A small self-supervised image encoder, trained from scratch: arch coatnet.
Rows from block 3, named by matrix and row number. Each number is 50 + 12 x the weight over its row's rms, rounded and kept within 0 to 99. All counts start at 0. After the name is the row's rms in percent of the matrix's.
# convs0: expand pointwise conv (model.blocks.3.convs.0.weight, 384x96x1x1), inputs 0-95
convs0.224 102:59 48 52 45 46 55 38 49 46 49 72 53 62 45 57 64 38 60 39 67 37 54 43 48 50 41 66 45 32 65 42 41 62 63 45 60 42 33 44 44 51 30 49 63 61 28 38 46 54 32 61 51 37 53 51 35 52 61 40 54 60 46 27 61 46 57 46 62 76 54 52 41 55 45 66 55 33 35 39 71 65 80 30 42 48 72 51 35 39 67 56 40 66 31 74 43
convs0.225 093:50 65 58 43 56 54 37 40 74 52 31 50 60 64 59 34 30 53 65 70 64 59 79 46 50 77 47 44 52 62 45 62 49 56 56 44 77 32 31 66 43 47 47 59 55 45 56 47 37 79 51 56 56 35 64 50 49 61 58 64 62 42 51 59 35 52 31 51 38 40 62 36 37 48 61 32 51 60 48 34 64 62 46 52 47 51 52 63 54 52 69 68 54 45 38 73
convs0.226 096:64 44 43 48 54 55 48 63 46 44 66 48 37 45 63 49 64 46 64 46 48 61 34 53 59 50 55 44 23 33 44 30 69 45 51 63 49 54 60 43 40 43 38 62 51 35 34 68 46 28 65 33 32 65 28 42 58 37 27 56 57 62 46 27 34 20 66 63 58 40 62 51 59 35 58 49 46 51 46 40 36 56 64 71 32 55 38 42 40 56 37 40 41 61 53 65
convs0.227 102:37 42 64 37 67 51 46 32 43 44 51 30 55 66 57 66 59 57 47 56 50 39 76 46 34 56 40 31 46 47 63 49 52 43 46 49 81 46 34 64 50 49 64 39 50 41 53 42 53 81 44 33 54 53 31 55 48 53 45 47 67 46 69 70 48 52 73 55 28 26 37 63 58 30 40 50 37 61 56 52 49 52 38 40 68 49 55 57 47 70 67 57 50 68 60 40
convs0.228 098:59 50 58 57 46 68 37 52 61 40 51 57 70 60 46 69 36 65 46 55 29 72 41 29 65 40 35 47 35 32 64 44 34 46 39 34 57 41 46 37 58 55 51 62 64 45 54 79 39 35 40 57 44 61 73 33 37 67 49 47 34 54 54 59 46 47 51 50 37 57 65 33 45 61 57 60 44 46 57 67 64 67 58 28 54 39 44 48 48 40 61 65 55 32 44 23
convs0.229 100:40 51 46 72 53 56 25 42 45 55 42 38 61 36 47 58 49 37 38 27 38 71 31 45 49 39 44 48 62 46 49 57 33 37 51 48 40 78 61 77 65 50 42 38 54 67 61 67 48 39 70 59 47 52 62 57 53 63 73 65 49 61 79 52 46 52 30 23 29 62 43 57 47 67 39 52 52 38 55 57 40 54 48 54 66 49 51 69 42 49 58 61 60 52 42 52
convs0.230 101:60 38 51 45 53 28 41 26 44 48 42 72 66 44 66 56 38 46 43 79 66 44 48 67 46 46 62 76 44 53 57 49 45 48 41 43 47 63 43 56 40 52 48 47 56 46 47 52 58 61 33 40 59 66 41 31 55 53 55 32 66 37 34 46 37 41 68 48 34 51 31 58 56 28 57 30 37 74 56 48 51 43 56 52 39 52 78 42 34 45 41 52 39 83 54 52
convs0.231 096:50 41 48 58 63 67 72 38 42 50 75 49 41 36 44 65 47 52 52 29 42 39 43 64 30 43 62 43 41 37 74 31 55 53 44 64 43 49 65 33 51 37 43 42 47 48 39 62 45 50 62 54 47 58 50 38 36 45 59 49 27 64 71 39 62 32 58 45 48 63 51 30 57 76 53 64 57 34 62 73 64 51 62 49 60 43 31 38 41 62 59 45 33 33 53 35
convs0.232 103:60 46 64 35 58 49 27 64 41 37 33 82 37 54 75 54 37 47 52 30 54 57 50 63 43 69 69 55 36 57 55 35 72 35 40 68 60 52 54 42 46 49 51 45 64 32 55 42 54 56 34 36 53 55 76 41 49 39 31 59 43 66 43 23 37 41 53 37 29 31 49 57 35 42 47 51 46 55 36 47 65 50 40 47 38 45 38 54 63 38 59 52 54 49 41 58
convs0.233 098:40 52 55 50 44 24 37 62 45 63 65 55 43 57 39 28 40 72 53 65 51 40 62 55 41 68 59 53 38 38 46 50 59 51 50 56 70 61 37 48 48 70 58 37 48 36 62 46 60 40 41 43 32 45 62 51 38 55 28 36 71 44 42 46 53 55 39 78 62 58 55 41 62 34 51 54 54 42 39 38 44 49 39 46 35 44 77 62 38 76 41 67 69 41 24 58
convs0.234 107:73 68 61 60 16 61 47 52 69 64 64 40 45 52 61 39 26 45 61 35 29 50 56 42 28 52 55 39 44 40 43 49 30 51 60 62 34 56 42 45 68 39 76 52 51 49 57 45 48 38 74 50 50 53 56 36 49 47 52 55 26 67 39 36 63 45 54 41 52 55 57 42 50 73 64 62 26 47 43 58 49 41 50 70 48 63 38 42 50 35 53 67 59 57 48 40
convs0.235 102:48 52 69 34 74 43 39 25 55 50 59 73 39 55 55 53 53 58 44 64 55 43 55 51 38 32 44 52 58 58 51 42 48 37 45 43 53 33 45 66 51 66 29 51 25 52 42 50 42 72 41 43 46 37 55 32 51 55 63 34 76 38 46 58 40 40 43 60 30 53 32 29 35 52 27 60 51 54 62 60 67 50 55 61 75 28 53 38 31 49 53 62 38 47 46 36
convs0.236 105:55 45 58 43 59 53 53 25 48 45 40 40 52 71 49 67 21 54 43 60 54 37 63 42 39 42 46 38 64 41 72 35 62 49 48 61 35 29 55 49 41 30 43 36 53 48 51 43 27 45 56 50 60 42 62 68 32 62 37 45 61 66 40 17 54 48 47 36 51 25 55 42 45 54 50 52 33 39 80 54 40 53 64 63 40 40 36 41 60 56 53 33 53 37 44 51
convs0.237 103:47 67 44 45 50 26 32 55 49 72 56 60 53 65 54 67 62 39 58 52 48 51 58 48 64 51 61 84 42 62 40 50 50 56 68 39 63 41 36 49 56 29 66 37 52 59 61 47 43 52 61 36 59 50 54 65 56 46 43 53 51 28 44 55 62 57 47 37 31 52 58 60 58 42 19 33 58 73 52 47 41 49 53 37 41 49 22 81 46 56 68 54 59 62 68 52
convs0.238 104:62 56 66 54 58 47 58 39 51 71 61 68 47 38 38 62 56 40 48 57 44 57 44 47 47 54 43 79 47 64 48 66 57 61 29 56 56 73 36 37 52 48 51 52 42 34 51 48 61 41 48 59 41 45 21 39 62 45 49 43 58 45 49 40 51 49 46 56 28 36 52 60 40 22 26 38 44 63 28 55 56 49 53 68 42 67 84 71 45 60 42 55 55 27 57 34
convs0.239 109:44 46 49 60 56 65 48 76 66 40 43 30 65 57 45 55 59 40 71 42 60 61 45 66 44 44 61 32 45 41 63 32 41 38 64 43 48 52 53 42 59 51 48 56 50 34 51 43 53 58 63 46 50 47 35 50 43 71 45 38 36 40 71 70 29 32 43 66 51 49 62 40 35 47 72 45 34 25 47 70 26 60 58 48 36 79 54 39 56 69 62 51 57 59 40 50
convs0.240 098:60 58 44 64 63 41 52 63 53 64 38 48 68 54 59 47 44 46 50 63 56 52 61 53 95 66 58 71 47 56 29 53 61 52 60 55 36 44 54 59 55 41 43 35 48 61 35 44 59 43 37 55 27 52 66 50 44 38 43 53 79 45 24 61 36 77 57 36 49 40 47 40 40 28 45 40 45 45 43 37 41 56 66 55 50 51 71 59 59 46 36 61 60 46 62 68
convs0.241 094:60 38 72 64 57 49 57 62 65 68 57 43 64 23 37 66 38 64 56 78 46 65 62 25 51 18 54 45 57 61 67 59 60 50 50 64 31 53 59 43 47 58 27 34 42 42 59 58 49 54 40 68 35 67 51 50 53 60 53 52 53 25 39 47 53 53 47 57 50 42 62 48 57 53 46 70 49 42 57 61 35 54 59 52 56 56 46 36 50 77 51 68 68 47 53 55
convs0.242 101:31 58 66 51 77 61 75 28 54 31 62 31 32 49 39 64 46 41 58 36 65 30 60 59 45 59 45 47 40 33 66 47 39 43 32 58 67 47 54 43 64 69 63 56 32 39 55 30 38 43 39 47 69 43 41 36 32 44 61 52 44 44 46 44 47 36 56 59 60 40 47 52 49 48 45 52 56 38 71 45 58 51 49 35 66 36 54 54 44 45 41 54 37 34 37 22
convs0.243 097:56 59 56 46 45 55 63 41 46 40 41 41 58 52 39 56 45 46 66 47 57 44 37 65 58 25 71 61 21 42 56 44 75 57 36 63 40 43 52 41 45 41 41 44 63 54 45 47 45 45 28 51 45 58 59 44 73 40 25 39 35 57 09 44 71 45 38 32 61 36 50 67 38 53 49 33 56 49 48 41 42 46 71 37 34 60 67 51 41 56 35 39 59 41 50 53
convs0.244 100:73 53 47 31 61 41 44 57 27 63 60 52 62 45 39 53 46 58 69 52 57 47 38 35 60 26 57 55 48 55 39 71 76 45 34 47 58 56 71 28 57 52 49 55 59 57 58 64 62 53 55 52 73 45 35 62 53 33 43 56 34 39 37 21 49 36 79 39 59 59 41 57 39 47 42 48 37 53 63 54 56 66 54 65 36 46 60 56 50 31 57 62 56 45 28 46
convs0.245 104:44 42 53 49 49 47 67 16 51 48 64 59 52 48 52 64 15 54 36 54 47 52 64 38 39 46 54 53 54 28 65 32 45 53 69 48 53 55 47 73 53 36 34 54 43 36 37 51 54 76 45 53 44 49 35 51 67 59 57 31 64 43 63 43 49 26 65 59 57 42 54 35 49 55 38 56 64 35 30 58 56 41 37 48 34 61 50 56 56 51 40 46 40 68 23 35
convs0.246 101:54 50 50 42 50 57 45 29 56 62 54 37 50 74 50 54 48 57 41 61 34 37 43 54 67 19 39 38 33 62 49 60 67 39 48 40 55 48 70 40 59 34 45 72 50 41 55 32 39 32 60 44 42 61 42 63 59 39 58 79 44 40 50 51 57 44 43 61 52 57 47 31 63 31 50 73 57 36 61 70 58 63 51 51 38 80 41 35 66 56 45 44 56 35 59 36
convs0.247 102:58 27 41 56 64 48 68 68 52 43 53 47 47 52 29 66 41 54 58 59 50 61 45 57 65 25 39 45 54 56 34 30 35 37 52 51 27 62 37 50 67 26 40 40 45 40 47 64 69 42 56 48 46 61 75 57 59 53 38 53 51 44 19 51 59 65 58 46 52 45 47 55 44 41 61 53 46 62 45 48 33 37 64 32 55 68 75 42 53 58 27 58 57 49 59 73
convs0.248 099:48 69 42 65 52 46 49 42 56 30 46 33 52 69 38 29 47 49 53 44 43 48 43 58 56 53 65 49 44 36 53 69 69 50 37 50 37 61 59 31 26 56 54 49 60 43 32 57 69 49 34 57 29 48 52 41 62 39 56 74 69 59 45 43 51 78 62 59 41 60 51 36 53 70 60 58 63 47 33 48 39 55 49 23 35 42 35 33 68 50 73 36 56 48 46 43
convs0.249 102:61 38 41 41 67 59 53 49 38 31 35 67 28 58 43 76 56 49 50 65 45 35 45 33 43 35 68 62 74 60 45 32 60 55 39 43 34 60 59 48 45 55 32 45 55 45 44 43 58 55 59 40 59 60 41 46 57 38 51 30 37 61 46 34 29 45 41 44 49 42 43 64 43 34 19 37 33 64 37 43 45 18 46 40 67 54 62 55 44 64 43 54 44 54 62 50
convs0.250 096:35 46 44 51 78 33 69 38 49 24 66 50 53 40 29 73 71 61 50 26 40 63 48 48 63 64 47 54 46 48 45 28 35 52 53 55 45 41 50 27 62 45 60 36 50 46 41 54 35 72 52 38 45 43 45 48 30 42 63 59 51 33 33 55 50 58 40 40 65 57 58 45 62 58 56 46 38 49 41 64 49 51 63 40 36 12 47 57 48 51 61 42 47 54 36 41
convs0.251 097:50 40 64 38 45 39 27 45 30 51 42 42 43 66 40 68 53 65 60 50 62 56 43 48 49 65 55 28 58 38 80 36 49 25 44 58 66 37 48 44 48 49 51 61 42 52 33 42 50 67 34 42 64 49 35 26 30 43 65 59 40 54 53 48 40 44 52 41 46 39 51 46 35 40 43 57 54 31 56 50 73 78 55 35 40 47 35 47 52 39 84 49 51 64 47 49
convs0.252 096:45 54 77 55 27 42 43 56 37 64 66 72 42 37 50 45 48 59 45 39 54 66 51 54 28 49 39 49 39 58 55 54 55 58 66 28 46 51 45 60 93 75 48 50 55 51 54 40 60 61 39 54 59 50 66 33 60 46 45 44 36 46 43 38 78 63 39 41 64 67 51 52 33 55 55 71 56 28 38 49 60 49 47 51 61 58 64 38 66 41 49 61 42 35 59 50
convs0.253 101:67 67 66 55 75 45 36 33 66 50 43 59 67 48 61 91 54 51 65 57 43 60 43 55 43 44 47 57 63 29 83 45 47 50 58 64 38 55 44 39 55 46 53 38 64 56 37 60 63 64 60 50 46 43 38 45 39 66 52 56 54 58 53 38 42 48 47 30 39 29 42 36 67 64 41 59 35 37 71 47 61 35 48 62 50 40 54 54 47 50 52 62 49 59 51 27
convs0.254 095:63 54 39 58 49 52 46 86 46 51 53 30 42 51 44 46 61 51 59 42 34 62 28 47 57 44 81 53 48 49 49 66 71 59 40 73 37 50 79 26 39 59 49 48 61 60 55 64 55 44 47 42 73 54 48 44 52 46 35 74 25 62 38 51 57 53 46 59 58 58 42 56 39 46 66 58 51 48 43 33 57 44 33 48 42 55 32 51 61 54 54 25 52 63 66 64
convs0.255 104:27 36 51 53 39 48 50 46 61 46 36 54 38 62 58 45 66 41 62 43 59 54 51 56 55 36 70 71 34 41 41 44 59 56 62 38 47 26 34 34 39 18 48 58 42 75 38 44 57 37 39 35 33 55 71 80 59 49 28 49 67 43 31 49 48 42 57 48 44 57 55 57 54 63 54 36 53 46 21 55 50 27 42 42 62 55 56 41 54 50 52 54 61 54 56 36
convs0.256 103:55 64 56 69 18 42 45 58 34 39 55 69 65 56 44 40 49 32 34 43 57 58 35 76 32 44 34 45 48 53 44 58 44 37 53 32 38 41 41 63 69 44 58 52 43 43 48 57 36 53 57 57 54 44 74 36 68 39 53 44 50 42 48 32 51 70 46 41 40 57 54 48 52 58 53 80 48 28 45 69 65 47 56 45 56 60 44 45 69 25 53 62 72 41 47 39
convs0.257 101:49 44 44 51 55 59 44 48 44 59 50 53 38 25 57 53 56 46 72 41 69 62 29 71 44 59 60 57 46 32 72 32 43 59 46 72 50 39 26 46 65 58 54 49 48 53 41 60 68 58 60 33 38 52 31 22 49 38 40 32 41 49 67 68 34 26 66 68 39 41 55 42 61 47 59 50 43 37 61 52 52 70 39 52 67 42 60 40 63 55 62 50 40 38 63 47
convs0.258 097:44 44 62 59 57 40 57 31 54 62 32 64 46 41 51 55 45 62 44 59 71 53 61 43 63 46 65 65 37 49 38 47 68 40 57 62 32 41 36 40 41 42 26 55 54 75 56 64 64 45 67 57 46 40 54 69 63 62 35 48 78 39 22 43 46 71 62 59 53 55 33 55 49 49 52 31 47 58 40 37 35 43 58 49 70 54 54 71 59 76 54 49 49 50 59 36
convs0.259 099:65 25 54 35 73 59 64 62 66 56 49 42 38 34 39 57 56 63 60 76 61 35 38 42 63 31 51 67 46 32 43 55 43 50 32 61 58 63 40 51 37 45 41 46 44 38 57 54 51 53 39 41 52 60 46 39 50 46 76 47 38 45 60 53 29 42 49 45 49 52 61 78 58 48 35 28 52 50 45 52 33 39 33 44 55 28 56 34 35 53 55 61 25 65 43 63
convs0.260 096:69 57 53 50 37 36 65 31 45 31 72 48 39 49 56 47 45 44 45 34 49 40 35 50 52 56 50 64 47 69 27 37 54 64 52 36 49 68 70 46 74 62 64 44 42 42 52 56 39 46 29 55 65 46 65 41 53 36 63 56 54 33 61 54 56 65 41 53 54 73 58 30 59 64 32 61 61 61 30 28 56 48 59 72 47 36 48 40 40 42 28 49 32 41 60 54
convs0.261 104:55 41 51 45 59 34 60 45 54 56 39 47 41 28 56 41 45 61 56 47 65 61 43 57 44 51 47 60 60 47 50 71 43 41 45 33 60 41 41 71 33 19 39 73 34 73 44 32 56 61 42 51 58 56 59 48 70 54 77 51 53 41 51 61 75 59 46 37 37 57 53 64 53 65 52 46 36 38 39 66 40 56 62 75 65 65 55 47 72 40 37 70 64 50 51 51
convs0.262 101:13 59 64 34 72 41 53 33 65 52 52 57 58 59 50 35 43 60 36 77 60 44 75 57 55 41 31 39 62 50 71 56 50 40 34 47 64 51 34 59 30 58 49 52 56 40 48 56 59 73 45 49 58 35 39 44 60 65 61 35 60 45 44 58 54 45 58 44 42 53 37 38 50 46 40 59 37 71 39 56 70 62 44 48 67 47 52 43 49 50 72 68 47 53 27 55
convs0.263 099:45 30 65 59 64 47 58 48 37 52 64 34 41 31 53 34 50 56 38 21 38 40 38 55 29 81 46 54 62 62 65 40 44 42 68 48 38 69 50 71 37 58 62 32 72 57 36 44 48 59 56 47 37 45 45 57 69 32 51 46 37 42 56 49 52 43 37 48 49 76 56 46 65 65 41 45 48 50 38 63 49 45 37 44 50 45 37 63 43 38 56 64 58 46 28 33
convs0.264 098:43 53 51 46 56 46 47 51 56 31 50 56 44 42 60 47 63 35 52 63 50 50 24 41 61 26 62 46 27 42 39 27 70 34 54 60 46 42 55 42 44 49 45 45 42 53 39 66 61 51 63 21 58 54 40 65 55 36 36 38 58 59 58 51 37 15 54 60 65 48 75 42 45 41 68 48 47 21 53 54 31 32 48 56 25 44 54 54 61 38 45 42 44 64 46 60
convs0.265 104:66 46 48 57 50 62 48 55 57 35 59 49 64 25 36 35 38 40 37 43 46 49 54 43 39 52 56 41 54 60 65 35 42 72 64 53 38 58 64 33 34 61 50 34 35 34 40 44 67 74 50 61 69 49 49 38 78 29 37 37 41 29 55 41 54 30 61 35 60 69 65 48 44 66 54 57 41 53 55 45 67 28 45 69 35 42 49 51 43 49 59 59 62 53 38 58
convs0.266 097:42 60 52 26 49 39 46 44 48 42 38 60 60 49 60 60 38 52 55 58 59 61 60 73 53 48 54 56 48 37 59 57 83 42 37 60 52 32 27 49 34 49 39 42 41 56 61 43 63 64 41 30 31 37 47 64 52 66 55 53 65 42 54 28 23 45 54 46 49 47 35 33 61 34 44 36 30 41 29 58 61 47 64 45 50 51 46 37 59 70 67 69 41 52 45 30
convs0.267 101:41 49 52 38 64 55 64 30 43 66 27 40 50 69 47 57 57 62 63 78 66 37 58 66 42 50 59 43 64 48 61 55 48 43 28 38 59 34 48 52 53 50 51 63 61 30 49 43 68 66 42 42 47 36 38 56 26 52 33 44 65 53 48 64 61 50 46 73 27 39 56 51 57 29 28 41 57 61 54 40 58 50 46 45 58 40 63 46 30 49 68 40 37 34 45 32
convs0.268 101:67 61 66 61 51 45 32 50 48 39 33 50 50 45 70 46 45 76 66 59 51 30 57 52 73 52 71 31 58 53 63 60 73 46 36 53 49 35 55 49 35 27 54 73 51 58 31 47 40 37 41 44 47 64 63 45 43 64 67 80 65 60 55 63 39 63 44 65 68 47 47 47 51 55 68 63 48 41 49 56 58 38 39 58 30 56 39 38 62 52 41 41 57 42 57 38
convs0.269 098:70 40 53 41 47 54 27 77 58 72 51 53 57 54 60 56 49 62 42 34 33 44 37 57 51 48 60 39 56 37 49 38 56 41 47 76 42 41 30 44 41 29 48 55 45 40 28 37 62 54 41 71 52 66 48 39 54 48 53 70 37 73 40 42 40 33 66 73 28 45 62 49 42 42 52 46 48 35 44 44 51 67 54 58 52 55 54 33 62 39 61 38 39 37 56 76
convs0.270 099:71 40 56 53 66 62 29 68 59 57 57 42 55 53 69 68 45 53 52 58 65 29 46 54 40 51 65 47 63 41 54 57 43 44 57 60 76 44 38 41 14 71 40 43 61 36 40 64 46 54 45 50 56 46 43 50 17 59 63 64 50 37 51 62 38 33 55 56 55 35 47 59 51 37 54 32 36 54 57 56 34 47 43 52 47 55 40 65 33 51 66 36 29 59 49 69
convs0.271 102:44 37 67 40 54 35 43 37 60 78 58 39 41 58 62 36 40 64 40 62 59 34 51 61 47 68 40 33 56 67 58 60 68 56 36 40 55 44 27 53 48 59 22 43 46 41 51 35 52 58 54 53 47 47 19 50 40 63 49 43 69 56 38 50 61 55 68 53 43 55 50 54 69 27 41 39 36 61 34 45 64 51 51 40 59 61 63 67 55 69 65 60 47 63 31 51
convs0.272 100:44 63 59 43 47 42 37 58 69 69 36 71 51 61 61 79 80 60 61 70 71 53 57 65 54 39 36 45 51 59 44 36 28 47 33 36 56 41 43 56 50 62 53 63 47 48 58 55 50 57 58 33 57 47 59 47 47 41 46 38 48 68 51 64 41 44 46 60 60 33 40 60 75 52 29 50 43 56 41 40 51 33 47 62 56 50 56 25 53 56 72 50 69 22 57 48
convs0.273 101:48 67 48 51 46 42 73 49 46 60 34 56 55 47 67 40 61 53 73 56 61 45 62 44 71 43 46 64 47 51 27 56 58 57 57 59 37 45 37 60 52 37 61 57 56 42 76 63 88 63 49 59 46 52 53 61 55 55 15 47 49 36 23 54 39 50 28 58 58 58 51 46 41 31 44 51 41 52 39 54 31 63 42 41 32 53 55 57 60 59 39 72 58 60 61 49
convs0.274 098:43 61 45 64 40 38 44 34 39 65 48 31 52 55 53 65 48 47 41 67 51 37 60 41 46 23 53 46 55 47 63 63 67 44 39 32 58 59 63 36 54 43 56 59 52 32 62 63 42 48 35 50 44 61 53 65 29 35 46 65 49 28 33 39 64 46 68 62 61 59 39 60 57 52 29 37 37 35 64 44 61 67 55 71 32 56 52 33 56 32 64 43 67 27 57 55
convs0.275 103:46 32 64 50 59 36 67 35 60 43 44 43 53 39 33 52 50 54 59 45 42 45 63 52 62 49 31 55 46 67 41 47 41 37 38 58 30 66 37 62 51 57 53 43 54 48 59 53 73 53 55 40 26 57 56 61 66 53 40 30 76 47 40 40 54 61 52 50 31 32 51 60 55 51 53 38 57 65 29 35 34 28 44 40 61 50 91 59 42 54 61 57 63 60 36 36
convs0.276 101:32 30 26 66 63 15 47 52 43 45 55 30 30 38 46 44 23 37 59 26 58 57 48 34 43 65 60 56 55 38 67 57 37 39 55 49 51 67 41 56 49 50 45 54 54 52 51 50 45 53 48 60 45 38 71 57 74 43 42 54 44 44 63 50 73 46 39 39 53 46 54 76 60 60 35 70 58 29 51 58 46 60 44 40 48 51 47 68 51 62 40 49 53 68 33 59
convs0.277 102:48 48 45 57 44 45 48 29 51 73 35 65 54 48 38 27 46 48 61 69 54 64 76 48 68 38 51 62 46 54 47 78 60 44 68 38 40 29 52 64 54 38 36 67 49 53 56 55 68 76 65 66 28 50 51 62 48 50 48 52 68 51 38 58 50 72 50 48 46 50 43 52 47 28 59 27 40 41 50 61 59 66 62 52 49 60 68 54 48 62 59 74 60 56 50 62
convs0.278 100:52 54 47 32 53 52 64 48 34 36 49 64 49 44 52 74 63 53 70 58 44 55 48 64 32 46 67 65 58 35 88 42 53 36 43 52 44 25 47 59 57 67 40 46 34 56 40 48 56 54 48 51 42 59 36 29 37 65 38 61 55 74 47 32 50 49 56 44 46 35 55 66 31 36 48 32 59 59 66 65 37 77 41 31 60 54 38 51 54 49 61 54 36 58 45 42
convs0.279 106:57 52 49 37 31 37 62 58 48 46 69 36 41 39 37 45 46 68 51 28 39 55 33 44 62 54 55 60 25 33 45 47 65 31 36 44 49 48 60 52 55 52 63 48 46 58 65 51 49 21 32 33 35 50 52 25 48 34 49 40 49 65 57 58 72 64 45 65 52 65 60 60 37 49 58 63 85 32 61 61 54 57 40 58 55 52 38 56 45 34 51 41 60 45 55 30
convs0.280 101:44 70 44 48 55 34 41 42 44 40 36 53 61 58 59 50 23 40 39 27 45 70 53 60 56 68 36 50 55 58 46 40 42 48 77 24 39 43 46 49 63 66 63 51 56 51 44 41 44 45 36 51 43 36 61 50 42 54 41 41 63 56 55 56 29 67 26 30 45 56 62 29 38 54 60 61 58 48 61 66 49 55 51 37 45 37 17 75 50 47 57 60 68 50 35 55
convs0.281 096:51 67 41 33 32 58 36 77 50 39 32 39 62 40 54 69 52 45 67 32 53 52 35 62 51 47 63 59 30 47 36 41 82 49 47 73 29 65 50 42 57 37 61 52 46 38 40 59 61 34 52 60 47 62 37 36 61 48 40 65 43 43 33 38 32 50 59 71 52 50 50 48 48 36 72 63 37 38 56 45 46 54 55 57 38 69 44 43 58 37 37 57 56 52 47 69
convs0.282 094:44 62 56 62 44 57 53 60 80 43 51 50 48 41 58 31 37 54 23 45 45 49 51 34 28 62 42 28 53 50 39 50 46 44 40 27 39 51 46 44 82 37 61 62 42 55 56 45 50 53 64 69 54 42 39 40 63 43 55 55 48 38 51 45 52 42 33 32 68 52 57 41 58 74 70 74 46 28 48 74 60 47 49 35 68 62 45 37 58 46 39 35 58 47 60 56
convs0.283 106:36 36 61 41 55 46 48 78 46 47 53 28 59 43 48 37 53 67 57 52 43 56 36 52 23 47 47 33 47 37 53 58 45 36 56 39 67 47 42 28 49 35 71 61 26 36 40 62 54 52 62 30 24 62 50 31 57 52 58 40 31 52 60 73 39 54 44 69 58 58 65 59 57 54 62 35 42 55 58 46 56 43 53 56 57 45 44 23 49 39 49 41 31 61 33 40
convs0.284 102:42 51 52 47 43 54 73 27 52 26 56 46 54 40 38 47 37 42 59 57 65 52 66 64 36 29 34 66 46 38 56 43 41 44 69 46 29 52 40 49 52 57 62 42 46 50 39 36 40 61 43 46 52 62 53 38 56 76 52 27 53 44 56 63 30 36 44 37 75 37 44 43 46 60 62 40 42 34 74 59 66 48 63 39 59 65 34 38 61 62 28 57 70 49 45 37
convs0.285 098:42 55 32 55 68 39 66 58 68 67 59 55 72 43 54 46 47 56 26 64 55 57 81 36 43 62 40 40 73 62 58 40 40 73 55 44 52 42 50 40 48 25 54 44 56 57 49 38 46 67 52 49 46 41 74 52 61 65 57 40 33 34 40 50 28 62 49 38 47 51 64 51 64 38 50 61 24 54 57 63 65 63 57 55 56 48 47 62 50 60 38 75 57 55 38 57
convs0.286 100:16 43 61 40 64 52 61 36 49 53 52 32 55 36 31 47 52 74 51 53 58 32 53 52 42 65 40 49 45 54 34 49 65 56 48 58 52 56 63 43 31 73 62 33 32 54 47 63 42 71 36 64 54 45 59 39 48 42 47 53 50 34 56 50 31 47 55 55 64 44 47 62 35 33 35 38 53 56 61 52 45 41 61 36 60 19 41 66 65 73 40 46 61 50 26 51
convs0.287 106:65 44 72 61 56 61 67 63 66 33 61 37 33 46 56 36 33 57 53 49 65 41 60 37 51 47 41 49 38 74 52 70 59 38 55 49 23 30 34 42 44 62 59 70 51 56 68 66 66 41 55 64 41 57 57 63 48 65 33 48 54 42 35 35 38 70 32 54 35 40 61 58 43 41 41 48 44 45 39 36 55 29 66 57 61 40 44 48 49 55 51 48 73 31 58 47
convs0.288 103:34 33 47 31 53 45 47 34 48 44 37 39 28 36 68 31 36 74 65 65 67 45 47 46 52 46 37 53 44 40 40 70 39 37 58 50 49 60 36 61 45 30 36 56 54 61 50 48 36 68 66 40 48 46 69 40 52 20 51 57 63 50 64 46 53 58 49 51 63 48 50 50 24 47 48 54 58 44 48 46 46 62 56 31 58 53 61 62 46 75 25 44 28 42 64 33
convs0.289 099:44 49 63 43 65 64 39 60 55 62 52 53 45 57 48 51 56 55 28 76 56 44 78 32 32 29 50 51 91 67 60 45 35 62 53 45 74 40 53 72 45 63 45 51 46 41 48 59 37 81 33 50 46 34 47 59 57 65 42 46 46 40 61 65 44 61 33 37 32 50 45 46 61 36 40 52 44 65 46 44 51 47 43 54 71 43 52 51 43 48 51 60 49 37 58 33
convs0.290 093:36 71 58 73 57 43 46 50 33 53 42 39 49 52 51 44 45 51 60 58 63 66 61 66 48 43 64 65 59 64 49 36 58 51 68 44 41 29 51 63 55 47 52 46 79 61 51 55 24 51 30 61 42 52 56 71 57 58 42 59 55 71 55 47 44 53 35 48 71 47 44 18 49 36 65 56 52 34 62 52 57 87 48 66 40 70 41 63 39 49 49 52 59 40 51 44
convs0.291 098:29 38 56 55 40 35 34 50 38 65 58 58 50 51 52 31 39 45 48 53 51 45 44 46 69 60 67 58 40 27 44 19 40 63 37 52 49 49 44 41 50 27 51 52 39 31 57 60 41 44 52 51 52 36 46 36 37 50 31 57 58 23 13 37 54 38 56 53 57 41 76 53 60 46 53 51 62 36 45 40 36 59 44 32 53 26 46 68 41 53 64 40 55 36 53 53
convs0.292 098:59 47 77 53 57 55 55 42 44 28 49 42 66 65 27 37 43 62 36 60 49 57 69 40 51 31 27 58 37 55 63 50 45 44 33 31 34 41 44 60 55 58 34 61 39 54 46 39 35 71 39 42 55 27 39 55 56 43 38 68 74 48 58 63 42 47 47 51 64 36 35 40 33 42 39 39 50 44 47 46 62 43 86 44 65 36 48 58 48 45 58 59 59 41 48 36
convs0.293 095:73 50 56 46 49 42 37 47 50 62 47 57 66 40 60 50 36 60 42 52 62 60 66 49 69 59 40 73 57 50 38 67 60 41 67 56 31 51 52 35 39 52 47 47 52 70 69 38 56 59 67 58 24 53 60 60 53 55 35 62 60 66 29 39 59 81 48 43 49 45 40 39 48 50 58 38 48 58 39 50 40 36 42 61 34 52 73 67 54 79 34 69 53 37 46 37
convs0.294 096:47 61 63 55 27 59 52 60 55 31 62 51 43 51 56 51 64 40 44 37 45 50 17 79 44 48 59 42 39 48 39 50 35 43 37 41 35 56 51 45 65 60 62 48 51 46 49 52 41 28 56 44 56 69 55 44 36 55 60 47 29 50 54 41 47 32 35 50 59 51 55 29 41 84 68 66 67 36 46 47 52 60 42 67 50 36 51 43 52 16 33 54 41 36 48 37
convs0.295 106:42 47 64 39 50 33 38 52 53 60 66 27 54 41 50 56 36 57 35 60 47 47 66 39 40 74 52 51 38 44 67 32 46 55 37 55 53 44 49 39 52 53 51 33 67 35 56 34 41 42 85 56 56 52 69 42 60 41 60 63 58 42 48 36 39 35 51 54 51 59 65 47 54 43 43 63 16 31 53 46 53 38 31 61 50 40 51 62 49 61 44 68 78 33 69 48